python train.py --model="sound classifier" --dataset="acted Russian speech (Dusha)" --train_examples=26041 --time_shift_ms=100 --input="waveform_16khz" --targets=["emotion"] --num_classes=4 --arch="tc_resnet" --norm="batchnorm" --activation="relu" --channel_attention="eca" --drop_path=0.1 --depths=[5, 5, 5] --kernel_size=9 --wave_channels=96 --wave_strides=[5, 4, 4, 2] --widths=[192, 288, 432] --mixing="mixup" --label_smoothing=0.1 --loss="cross_entropy" --init="torch_default" --residual_init="none" --optimizer="soap" --beta2=0.95 --lr=0.001 --beta1=0.95 --shampoo_beta=0.95 --eps=1e-08 --precondition_frequency=50 --max_precond_dim=512 --merge_dims=true --one_sided=false --adamw_lr_other_params=0.0018 --steps=7300 --batch_size=64 --epochs=17.9 --lr_schedule="cosine" --final_lr_fraction=0.01 --warmup_steps=360 --weight_decay=0.4 --adamw_weight_decay_other_params=0.01
Rows from block 9 of a small sound classifier, named by matrix and row number. Rows with one number belong to one channel. Each number is 128 + 24 x the weight over its row's rms, rounded and kept within 0 to 255. All counts start at 0.
After each channel's rows are labels from the 100 clips, of 14976, where the channel reaches its highest value: "top examples" is what is common among them. Only what is clearly more common there than usual is listed. The data: acted Russian speech (Dusha). In brackets: how many of the 100.
# convs0: first width-9 conv (model.blocks.9.convs.0.weight, 288x288x9, each kernel summed), inputs 216-251
# convs1: second width-9 conv (model.blocks.9.convs.1.weight, 288x288x9, transposed, each kernel summed), outputs 216-251

convs0.240 [146 119 187 111  79 122 110 132 120 114 137  70 107 134 104 123 159 159  77 115 155  84 149  99 119 137 127 102 106 110 118 101 142 165 115 107]
convs1.240 [137 138 164 125 137 169 162 112 148  83 129 111 118 150 112 135 105 149 145 104 132 112 148 120 120 138 152 153  87 131  78 122 130 145 126 128]
top examples: emotion: positive (93)

convs0.95 [137 140 149 122 150 140 119 186 118 119 160 165 155 147 109 102 136 151 132 134 108 150 107 126 117 147 116 120 142 116  99 146 144 148 129 150]
convs1.95 [127 157 141 159 134 126 128 163  87 101  93  78 114 130 108 102 122 130 137 102 118 168 133 121 140 146  88 103 122 104 138 135 127 112 143 120]
top examples: emotion: neutral (65)

convs0.136 [140 126 102 111 118 156 118 150 145  79 131 129 141 141  99 154 124 173 120 126 136 153 130 136 109 101 109  99 116 138 116 140 153 119 116  73]
convs1.136 [101 120 123 128 163 110 150 140 148 139 117 115 133 121 145 152  98  91 148 132 118  91 110 154  90  79 127 151 132  66 135  83  84 137 119 158]
top examples: emotion: positive (92)

convs0.209 [100 134 124 133 130 130 117 120 141 136 105 100 150 136 135 158 128 103 111 108  98 132 108 167 186 106 134 117 140 138 142  71 119 124  98 164]
convs1.209 [175 150  89 139 139 123 140 145  97 154  86 147 115 128 137 121 102 159 114 125 123 139 137 148 146 143  80 152 106  89 142 155 143 129 197 127]
top examples: emotion: neutral (80)

convs0.216 [127 105 137 141 128 139 146 104 158 151 121 129 149 105 165  98 163 125 178  81 114 128 130  69 132 115 116 136 120 126 133 116  97 151 118 136]
convs1.216 [162 131 122 158 113 111 156 158 154 128 156 145 162 117 157  85 117 157 137 148 134 134 112 140 177  94 122 156 143 127 118 164 137 149 113 113]
top examples: emotion: positive (93)

convs0.27 [140 120 164  88 128 115 125 110 139 121 110 133 115 113 151 187 133 131 112 144 122 139 146 133 146  80 111 125 123  88 127 102 152 119 132 129]
convs1.27 [163 163 118  86 126 106 117  98 143 171 112 133 125 112 157  73  91 142 129 148 158  98 143 132 135 125 145 127 123 144 140 123 129 142 141  89]
top examples: emotion: positive (90)

convs0.98 [154 156 143  88 119 121 115 133  89 116 157  94 119 134 136  89 110 128 117 151 147 123 150 102 123 116 183 143 159 108 145 117 131 120 122 101]
convs1.98 [131 182 121 132 131 124 176 125 114 160  97 134 104 132 136 125 139 113 155 113 172 108 124 130 174 112 138  92 117 115 117 153  79 120 123  98]
top examples: emotion: angry (66)

convs0.102 [131 128  96 157 108  98 149 125 138 133  85 137 155 123 139 146  97 148 137 112 115 121 108 121 127 110 136 187 145  88 148 115 153 146 153 117]
convs1.102 [128 115 115 126  93 113 125 133 140 124 118  77 125  58  99 157 112  91 103 136 136 156 103 146 142  97  97 247 177 108 178 119 150 105 105 125]
top examples: emotion: neutral (93)

convs0.192 [150 126 134 142 119 113 158 153 107 155 101 149 131  89 123 128 111 107 130 129 140  97 102  98 138 138 108 143 166 176 151 156 129 143 119 103]
convs1.192 [138 117 130 113 152 141 121  97 147 128 126 140 105 126 104 126 118 160 138 134 141 108 143  87 157 159 123 144 139  72 130 144 129 135 126  98]
top examples: emotion: angry (81)

convs0.174 [118 165 100  97 139 131 134  95 140 150 154 184 106 133 143  98 143 134 129 115 153 105 123  93 137 111 130 131  87 125 127 165 113 135  98 135]
convs1.174 [159 129 148 117 124 133 145 140 132 132 173 104 119 115  82  95 148 105 138 104 122 115 112 112 119 107 122 105 143 114 131 109  93 119 117 147]
top examples: emotion: angry (55); emotion: positive (44)

convs0.250 [ 77 168 201 140 136 142 182 162 173 195 135 177 132 143 161 161  98 108 111 128 183 135 119 117 139 129 163 143 155  97 133 134 125 126 131 114]
convs1.250 [ 99 144 139 150 159 151 164 129 107 155  86  86 142  96 106 131 123 119 177 120 118 130 203 142 133 114 160 139 120 147 134 133 100 158 141 112]
top examples: emotion: positive (86)

convs0.118 [140 128 136 112 145 166 111 106 164  98 134 106 154 152 154 135 106 109 133  78 151 101  89 138 110 134 116 165 152 117 134 137 134 127 110 108]
convs1.118 [112 127 109 110 109 146 124 106 124 137 130 117 132 112 149 110  97 134  87 118 112 156 147 154 116 127 113 155  75 155  89 164  89  89 172 123]
top examples: emotion: angry (50)

convs0.277 [120 163  92 142  83 120 112 159 125  99 116 127 134 129 102 109 121 117 102 164 152 157 107 124 158  64 177 134 121  94 136 134 138 107 112 115]
convs1.277 [130 124  79 150 130 141 162 119 109 174 157 125 128 140 108 126  65 111 119 107 131 113 162  90 125 100 148 130 164 145 131 117 120 141 114 131]
top examples: emotion: positive (82)

convs0.219 [139 144 154 129 135 158 122 133 144 103 129 113 154  84 125 148 134 144 107 111 101 131 123 101 112 102 110 102  73 109 133  69  65 109 133 112]
convs1.219 [150 104 153 113 156 138 138 125 152 126 128  99 106 118 137 114  93 130 168 127 163 129 111 172 120 129 126 142 121 118 171  96 117  90 141 117]
top examples: emotion: positive (94)

convs0.168 [126 129 114 124 129 153 124 118 133 181 137 124 108 136 127 117 112 117 107 146 151  81 171 131 154 143 119 135 153 152 116 131 167 166 110 115]
convs1.168 [119 177 130 140 141 167 113 138  93 129 144 114 133 137 179 143  90 159 117 135 128 136 111 162 106 138 136 141 110  81 110 114  92 136 104 122]
top examples: emotion: positive (75)

convs0.100 [181 107 165 146 137  94 109  98 138 121  97 125 114 129 100 136 159 114 155 136 132 116 127 228 109 159 118 116 101 170 115 112 134  98 144  80]
convs1.100 [159 117 150 115 183  96 157 168 141 124 139 151 135  84  90 159 118 134 113 118 135 144  92 187 101 135 128 151 153 143 132 107 172 114 145  84]
top examples: emotion: positive (92)

convs0.26 [120 137 126 126 103 147 128 118 182 130 143 111 143 136 134  98 135 169 150 139 134 133 107 138 150  90  96 153 114 143 120 108 165 142 164 113]
convs1.26 [144 145 196 131 141 183 115 143 148 152 126 138 111 119 129 155 163 142 123 157 170 182 107 194 133 129 114 152 159 116 134 119 135  99 112 106]
top examples: emotion: positive (94)

convs0.164 [109 104 128 105 104 146 164 110 116 121 140 114 142 123 133 152 117  94 123 117 104 117 125 131 113  85 102 136 108 165 142 132 113 139 150 156]
convs1.164 [116 134 145 131 163 114 117 178 145 172  99 162 136 144 141 123 158 119 119 114 135 161 153 150 133  93 142  99 125 119 113 130 101 137 166 132]
top examples: emotion: neutral (72)

convs0.22 [116 101  88 141  83 118 110 144 118 120  95 166 139 136 118 115 152 114 120  98 145 138 133 117 118 150 117 139 153 167 114 114 183  98 129  85]
convs1.22 [107 127 159 150 108 128 118 122 152 135 145  90 134 143 128 102 133 110 122 152 122 103 111  94  93  95 126  83 146 117 108 144 136 118 112 165]
top examples: emotion: angry (61)

convs0.12 [ 80 131 177 106 143  50 128 106 160 118 135 144 107 120 164 133 133 126 165 141 156 147 106  92  88  87 131 102 137 126 105 115 120  93 144 134]
convs1.12 [138 129 108 147  76 147 168 149 168 106 120  90 172 138 132 154 118 113 113 156 118 112 139 133 114 140  98 101  97 150  78 130  88 120 181 121]
top examples: emotion: positive (62)

convs0.65 [166 152  97 151 147 119 121 101 111 118 163 131 117  89 133 118 131  85 143 161 125 136 171 142 153 119 100 123 154 111 121 138 164 129 154  81]
convs1.65 [167 153 126 106  94 118 126 126 111 139 124 138 112 138 147 155  87 150  83 137 149 100 139 121 144 181 139 120 150  89  94 137 110 129 121  81]
top examples: emotion: positive (90)

convs0.139 [ 97 124 157 138 112 125 140  96 110 168 150 124 111 112 121  82 153 139 119 123 124 120 115 121 120 119 127 182 126  85 100 147 130 135  96 133]
convs1.139 [154 120 135 152 170 139 114 142 145  97 163 118 115 162 144 120 110 102 105 125 154 158 105 134 112 114 148 173  98 143 132 143 140 128 133 146]
top examples: emotion: positive (88)

convs0.261 [146 154 163 144  96 136  84 147 161 160 146 112  99 102 109 108 179 148 156 104  99 112 101 125 168 112  92 133 125  94 153 131 145 139 120 128]
convs1.261 [ 99 143 135  97 170 138 149 129 124 104 115  95 103 159 127  96 150 114 125 142 127 161 125 148 166 180 152 104 113 123 136 136 103 141 144 140]
top examples: emotion: positive (95)

convs0.155 [ 90 149 121 110 122 148 107 105 121 138 168  72 157 127 160  97 140  68 132 126 106 152 131  94 145 113 125 151 173 120 119 113 123 150 106  86]
convs1.155 [140  93 147 110 149 116 157 128 137 115 106 154 132 117 155  68 136 125 136 125 127 128 119 126 125 129 146 142 100 102 134 152 165 124 101 119]
top examples: emotion: positive (92)

convs0.52 [138 125 152 108 123 116 144 127 181 125  99 141  85 102 111 127 121 152 109 159 144 118 103 120  80  97 105 154 138 161  82 166 134 176 136  76]
convs1.52 [144 106 127  90 136  97 108 104 118 172 143 157 152 143 116 154  93 157 145 106 140 136 141 109 149 130 135  92 133 113 137 113  87 113 120 150]
top examples: emotion: neutral (60)

convs0.104 [100 167 118  88 135 166 113 149 151 122 108 112 129 147 140  94 127 121 123 129 137 122  95 146 123 166 135 152 160 149 151 137 120 117 144  91]
convs1.104 [129 130 129 130 110 165 133 129 147 146 151 127 126 132 152 126  93  75 103 144 143 106 140  98 133 106 130 116 142  81 127 171 146 142 116 161]
top examples: emotion: angry (95)

convs0.208 [138 101 135  61 126 101 104 127 149 143 116 134 160 123 106 121  95 158 164 173 166 153 121 133 143 100 140 109 108 107 142 116 112  69 133 131]
convs1.208 [122 144 114 145 119 167 138 142 175 106 137 152 131 103  92 134 126 110 135 131  72  90 155 108 128 152 102 152  91 174 129 118 135 149 128 138]
top examples: emotion: angry (100)

convs0.244 [113 104 131 146 147 147 147  76 143 110 109 160 121 127 114 153 119  74 126 106 145  88 162  98 136 119  92 126 151 183 111 132 119  90 131  86]
convs1.244 [145 111 155 101 104 133 141 128 103 148 112 138 129 108 179  80 138 110 121 130  98 129 119 131 100 167 123 112 128  99 174 178 105 142 148 149]
top examples: emotion: positive (51); emotion: angry (49)

convs0.67 [134 116 173 133 149  86 112 131 135 146 103 129  95 102 123 110 103  52 121 140 138 107 131 142 145 109 162 131 110 142 149 136 117 135 142 157]
convs1.67 [157 135 168 132 152  74 123 112 141 145 106 116 125 118  81 138 147 130 120 157 109 115 162 128 145  94 112 172 117 144 128 120 117 183 100 143]
top examples: emotion: angry (97)

convs0.124 [113 156 124 126 118 135 100 130 161 150 144 150 140 106  97  76 156 135 115 127 131 134 131 155 131 121 133 102 141 111 137 114 122 163 116 130]
convs1.124 [137 120 130 128 157 123 139 136 124 108  73 113 137 104 121 112  89 165 143 131 144  97  70 160 120 108 135 125 167 158  83 131 119 136 137 121]
top examples: emotion: sad (79)

convs0.108 [ 92 149 114 148  97 145 159 128 145 110 171 126 125  93  98 170  92 120 139 104 136 102 175 156 139 135 153 129 146 176 152 117  77 109 130 107]
convs1.108 [106 111 127 121 146 108 105 146 110 115 125 155 174  71 109 153 123 107 112 102 147 126 107  91  95 173  99  94 153 106 101 175 148 150 162 171]
top examples: emotion: angry (39)

convs0.111 [160 159 142 181 105 105 136 200 106 114 138  93 130 143 119 130 111 134 115 196 119 130 155 107 118 108 122 107 109 154 114  90 161  83 134 115]
convs1.111 [108 118 149 113  99 141  86 127 111 117 121 104 108 133 129 165 150 143 166 160 116 147 115  98 146 128 115 143  98 133 144 128 181 128 148 119]
top examples: emotion: positive (72)

convs0.125 [135 146 124 134 100 129 156 114 129  87 100 142 141  95 140 138 156 143 106 143 135 160 121 138 138 129 121 127 148 176 141  96 139 160 116 123]
convs1.125 [157  33  92  96 110 158 162 128 124 112 129 135 123 156  87 141  89 135 140 150 100  99 117 157 119 171 122 127 115 145  99 174  83 109 117  87]
top examples: emotion: sad (87)

convs0.170 [ 82 127 131 109 138 106 135 100 119 135 107 160 115 132 134  83 134 116 115 138 168  71 141 107 107 174 174 157 135 110 115 153 155  86 174 135]
convs1.170 [116 112 109 136 129 105 147 114  69 183 114 108 144 148 174 137 136 111 127 125 121 115 107 125 117 116 128 134  95 152 177  93 113  88 132 156]
top examples: emotion: angry (98)

convs0.58 [114 132 131 174 109 187 116 106 131 105 129 143 121  88 121 126  95 130 106 125 111 135 155  91 150 120 126 107 154  79 145 157 148 119 116 142]
convs1.58 [127 152 114 127 154  85 110 122 148 127 103 125 127 169 183 110 141 138 109 110 100 130 167  87  89 125 136 114 125 101 117 148  89 135 139 170]
top examples: emotion: angry (78)

convs0.38 [107 125 112 125  73 151 126 108 156 108 151 133 113  96 113 145 111 144 119 123 150 138 133 161  89 143 121 117  95 151 111 125 144 156  92 115]
convs1.38 [ 98 123  86 108 106 103 126 124 151 154 121 140 109 147 157 150 167 154 131 122 117 145 119 153  92 147 112 155 113 107 138 153 121 188 155  91]
top examples: emotion: angry (47); emotion: positive (40)

convs0.13 [ 97 118 122  94  94 122 119 108 155 165 143  90 154 129 123 126 161 137 150 111 113  80 111 150 133 106 131  97 135  77 129 104 140 115 147 102]
convs1.13 [140 125 121 147 129 155 133 101  75 146 126  84 139 149 142 106 111 132 111 115 129 134 123 170 149 151 128 176 111 144 108 159 120 127 134  66]
top examples: emotion: neutral (62)

convs0.46 [153 117 127 118 120 129 121 141 160  89 119 107 164 108 154 106 128 130 194 160 124 154  93 168 134 153 146 144 125 112 123 168 157 111  90 161]
convs1.46 [142 105 159  82 120  95 148 100 108 127 131 140 137 133 133 127 100 116 116 151  86 149 127 122 135  89 164 146 150 141 154 107 112 152 160 175]
top examples: emotion: positive (82)

convs0.190 [116 131 118 155  90 162 147 161 121 130 177 110 121 160 155 147 110 143 102 119 147 138 100 139  90 134 144  78 150 141  86  51  90 119 151  95]
convs1.190 [179 108 123  76 151 116 167 118 126  93 107 110 141  84  86 127 141 137 124 131 131 155 118 109 134 118  94 133 103 126 122 129 137 126  79 134]
top examples: emotion: sad (70)

convs0.154 [154 131 145 150 133 112 116 117 122 166 130  94  94 139 134 131 155 116 106 153 117 113 131 124 128 101 125 130 107 120 107 141 125 176 121  96]
convs1.154 [162 129 111 170 160 122 143  99 174 146 155 166 121 120 143 130 112  89 163 180  95 147 117 109 129 150 162 109  90 144 131  88 144 140 119 131]
top examples: emotion: positive (91)

convs0.197 [178 132 159 170 109  89 136 118 101 110 131 117 129 123  94 122 128 104 162 134 110 164 155 171 182 177 129 145 131 127 169 139 123 137 155 136]
convs1.197 [112 138  89 125 139 169 120 116 140 108 152 115 156 116 113 135 133 149 135 131 166  90 162 110 131 132 145  71 142  53 152 168 103 122  89 141]
top examples: emotion: angry (53); emotion: positive (46)

convs0.66 [157 197 134 109 135  90 103 133 153 145 139 133 130 128 128 107 152  98 131  85 115 169 162 101 122 151 124 185 104 152 139 138 128 115 124 157]
convs1.66 [145  62 115 136 103 119 158 127 111 133 129  95 183  79 156 127 153 124 156 107 134 145 109 177 135 112 126 175 183 121 139 135  99 144 154 144]
top examples: emotion: positive (94)

convs0.128 [115 131 125 115 124 114 126 111 135 120 150  97 106 124 148 109 114 112 107 106 120 158 119  75 131 189 126 102 127 161 123 139 131 109 163 151]
convs1.128 [147 110 136  76 137 134 150 122 136 112 128 153 151 141 124 110 151 143 154 133 175 141  92 161  96 121  99 139 135 111 124 149 104 119  93 141]
top examples: emotion: sad (72)

convs0.207 [135 108 156 137 156 135 135 158 118  99 147 121 117 116 114 141 119 126 123 107 117 124 132 149 123 111 109 114 109 113 131 155 112 161 134 114]
convs1.207 [113 113 113 141 145  84 115 107  85 138 113 126 146 141 157 132 149 129 130 131 121 135 143 137 131 114 119 144 119 137 169 109 143 117 129 138]
top examples: emotion: positive (91)

convs0.85 [145 136 108 152 139 104 158  94 120 103 140 123 125 146 129 132 134  93 103 126 153 134 111  83 156  96 131 140 146 103 151 162 112 157 150 105]
convs1.85 [131 150  99 133 115 126 205 118 152 114 124 126 106  98  90 127  94 147 120 135 120 158 121 129 131  76 143 154 120 173 140 148 100 153 135 131]
top examples: emotion: positive (85)

convs0.11 [124  94 124 131 138 124  92  91 130  96  79 109 138 127 105 132 187 149 116 150 101 159  96 105 175 138 123 117 112  98 127 119 115 148 130 113]
convs1.11 [150 130 124 105 129 120 116 147 140 128 140 128 116 161 110 169 129 131 147 130 136 154 110 131 130 179 131 119 157 144 148 112 155 138 149 181]
top examples: emotion: angry (96)

convs0.200 [128  87 139 140 119 140 136  72 121 131 123 114 168 123 108 120 102 111 140 128 102 143 140 129  96 118 141 100 133 164 176  91  83 157 130 137]
convs1.200 [ 92 116 129 146 120 128 129 147 133 166 165 121 129  98 177 132 133 123 150 107 131 137 132  96 144 144 127 133 109 142 108 110 158 110 119 126]
top examples: emotion: neutral (60)

convs0.40 [163  99 170 160 116 146 113 107 138 100 148 116 148 121 165 130 154 113 147 130 103 121 102 138 211  95 130 148 181 139 141 137  89 147 125 118]
convs1.40 [150 115 129 120 113 160  97 148 124 129 155  88 119 142 126 139 129 124 146 139 116 138 102 126 121 133 123  88 126 150 152 119 114 107 145 168]
top examples: emotion: sad (97)

convs0.55 [120 106 113 123 119 150 184 112 104 137 132 150 131 149 134 129 109  78 144 130  87 121 121 157 125 113 143 115 110  71  99 112 124 136 144 159]
convs1.55 [116 126 140 121 118 127 127  96 152 105 127 129 135 158 140  91 132 141 116 107 136 120 117 147 154 121 114 154 112 139 117 132 128 136 100 156]
top examples: emotion: angry (51); emotion: positive (43)

convs0.183 [132  97 126 127 115 102 136 126 149 145 138 125 143 116 140 148 169 145 140 138 132  95 134 131  83 139 123 190 146 174 133 126 122 130 122 116]
convs1.183 [136 135 117 126 139 145 133 141 103 138  85 113 171 117 147 130 149 122 155 140 142  95 150  90 153 161 143 121 120 158  91 159 151 150 158 114]
top examples: emotion: neutral (79)

convs0.99 [113 141 162 147 140 123 119 160 165 118  99 133 151 157 159 168 196 112 121 138 124 104 124 117 163 161 163 120 102 118 141 137  87 110 135 150]
convs1.99 [125 134 143 103 127  94 149  81  62 130 133 148 149  87 130 116 165 154 128 130 119 129 155 120 128 112 179 107 121 134 128 158 105 152 116 108]
top examples: emotion: angry (71)

convs0.278 [196 128 104 110 105 128 121 125 138  95 162  93  85 107  81 124 126 141 136 158  99 103  73 125 136 102 123 108  96 144 118 154 116 126 115  67]
convs1.278 [132 154 119 114 157 140 118 132 135 148 141 146 162 146 134 144 156 129 151 128 129 197  98  96 100 136 164 126 113 139 140 103 131 126 147 134]
top examples: emotion: positive (86)

convs0.106 [122 136 130 148 155 124 120 101 139 134 130  84 136 149 108 132 132 137 131 132 112 103 186 127 131 137 160 141 159 101 123 105 150 188 171 123]
convs1.106 [124 160 102 174 100 132 123  80 155 124 132 126 125 140  97 114 129 134 128 118 126 134 136 138 159 133 124 146 132  87 152 192  71 161  98 155]
top examples: emotion: angry (75)

convs0.266 [166 135 133 122 146 141 154  89 125 127  97  97 121 121  87 134 118  68 100 118 109 128 136 138 163 159 110 140 111 177 130 183 164 145 107 121]
convs1.266 [137 121 140  78 105 184 119 106 130 102 129 125 130 109 122 108 128  83 124 107 173 152 146 104 171 132 128 117 120  90  75 132 111 190 112 126]
top examples: emotion: neutral (68)

convs0.37 [163  93 119 138 152 140  81 121 112 139 125 157 117  85 116 114 120 112 118  99 108  98  83 138 113 102 116 151 140 129 142 102 100  97  82  91]
convs1.37 [152 137 125  81 149 117  87 116 173 127 132  86 102 161 158 116 115 105 142 119 119 131  82 123  89 175 122  98 111 106 107 113 152 134  99 136]
top examples: emotion: neutral (77)

convs0.245 [168 127 115 127 121 135 113 156  94 161 167  91 125 128 130  96 140 121 150 148 116 170 105  85 106 176  99 150 114 199 154 134 145 123 116 143]
convs1.245 [140 140 125 150 121 122 115 125 108  95 118 106 134 106 126 140 160 152  81 129 136 127 138 134 118 178 140  96 132 113 160 104 115 124 175 135]
top examples: emotion: neutral (64)

convs0.270 [113 115 160 126  95  97 168 139 156 122 118  96 147 119 124 179 106 117 134 110 119 139 157 112 154 106 180 164 155 190  83 129 144 108 123 109]
convs1.270 [115 146 147 152 145 137 108 146 130 113 182 131 118 113 128 144 146 139 132 113 130 134 158 156 113 154 131 112 143 165 159  95 103 109 130 115]
top examples: emotion: positive (92)

convs0.151 [163 141  87 138 133 148  88 120 127 141 150 118 169 150 116 109 135 134 130 125 166 114 153  88 141  88 108 179 164 131 118 138 118 139 105 147]
convs1.151 [ 98 148 118 139 107 119 132  96 147 146 142 151 130  94 183 132 118 113 101 102 142 116 168 135 134 136 150 148 103 146 192 142 148 133 116 143]
top examples: emotion: positive (91)

convs0.96 [163 136 158 153 140 152 138  99 125  96 141 145 132 113 154 148  98 108  88 156 109 158 127 143 177 147  90 144 130 158 108 176 132 136 150 157]
convs1.96 [110 127 154 115 105 117 104 164 104 135 129 137 115 121 150 110 156 105 117 120 130 113 157  94 112 121 103 150 162 106 125  95 116 134  87 134]
top examples: emotion: neutral (60)

convs0.284 [135 148 132 138 125 141 110 118 129 106 102 100 138 151 135 129 144 120 101 120 142  89  76 140  91 137 176 131 114 106 129 133 108 157 146  99]
convs1.284 [111 107 153 149 128 121 118 133 102 154 131 138 106 154 106 132 111 160 146 156 120 139  79 197  97 118 110 163 164 124 153  94 141 182 152 139]
top examples: emotion: positive (86)

convs0.88 [ 72 128 151 117 148 128  75 120 112 168 130 171  95 154  94 177 119 126 126 117 131 158 148 110 136 161 118 139 123 118 140 176 126 120 111 137]
convs1.88 [144 120 136 136 134 128 136 141 161 129  85 133 142 152 111 135 157 137 148 125  99  73  94 132 120 135 117 121 127 134 116 128 145 134 175 115]
top examples: emotion: neutral (73)

convs0.15 [116 103 148 144 140 136 127  91 175 116 124 157 141 156 110 135 202 116 113  78 148 106 113 122  87  98 101 143 130 120 132  94 115 139 167 123]
convs1.15 [123 124 151 160 107 142 151 115 138 143 131 117 162  90 138 123 130 103 113 157 152 145 181 175 105 109 150 178 152 153 140 104 110 149  89  86]
top examples: emotion: angry (93)

convs0.35 [146 158 145 124 114 178 126 111 161 129 140 153 153 128 105 144 126 150 108 103 118 167  97 158 107 147 149  65 136 127 127 161 111 119 125 115]
convs1.35 [100 117  90  85 149 117 120  74 119  94 165 148 116 123 142 110 113 130 114 154 126  98 129 147 175 134 110 117 154 107 145 131 110 131 130 125]
top examples: emotion: positive (79)

convs0.232 [136 125 151 115  84 124 149 113  92 116 107 172 116 112  97 185  96 102 111 119 121 181 175 141 110 133 131 165 168 199 111 164 136 102  82 114]
convs1.232 [117  94 109 126 126 146 114  95 131 151 135 127 149 138  99 139 140  86 121 139 156 101 129 132 136 133 139 155 142 135 141 163 116 136 115  90]
top examples: emotion: sad (75)

convs0.160 [ 93 138  92 144 128 159 135 113 130 143 149 132 111 127 137 118  65 148 101 144 131  99 110 123 110  99 140 127 138 135 134 133 116 147 159 144]
convs1.160 [139 121 132  60 139  97 105 145 131 112 148 113 102 101 139 119 138  95 141 119 132 134 129 135  93 175 123 139 153 126 126 145 111 176  96 129]
top examples: emotion: angry (93)

convs0.150 [152 125 125 104 118 128 185 112 147 151 126 158 150 152 127 162 126 146 142 101 104 116 162  97 130 105 137 125 125  94 167 154 140 122 100 111]
convs1.150 [122 162 165 143 123 114 128 115 128 145 144 132 108 119 148 176 134 139 152 159 120 140 158 151 138 113 149 147 118 113 111 154 131 161 122 162]
top examples: emotion: positive (91)

convs0.30 [ 83 117 137  90 112 158 119 114 141 110 120 186 161 131 140  92 135 118 141  91 195 153 134 110 106 116 113 115 121  64 130 112 135 140 136 116]
convs1.30 [159 142 110 135 138 129 167 116 152 147 112 121 129 112 140 132 116 125 125 125 174 125 119 104 111 162 102 163 100 110 147 129 125 146 115 113]
top examples: emotion: positive (88)

convs0.79 [154 160 139 119  91 104  89 136 137 147 164 130 122 123 131 128  94 124 106 124 101 131 147 101 125 128 120 124 149 112 126 150 101 135 112 103]
convs1.79 [113 120 107 100 139  91 114 140 153 136 114 142 132 137 105 160 109 149 114 120 174 133 123 120 139 139 158 144 127  75 115 128 109 103 111 160]
top examples: emotion: sad (58)

convs0.34 [122 125 103 113 159 110 124 115 159 132 115 157 141 112 124 133 141 135 157 116 156 108 112 156  80 113 123 153 125  88  93 118 110 105 153 153]
convs1.34 [128  99 128 130 131 155  95 143 120 101 144 146 125  92 114 113  75 118 140 102 132 144 128 138 121 112 135 142 140 175 171 133 141 140 141 133]
top examples: emotion: neutral (62)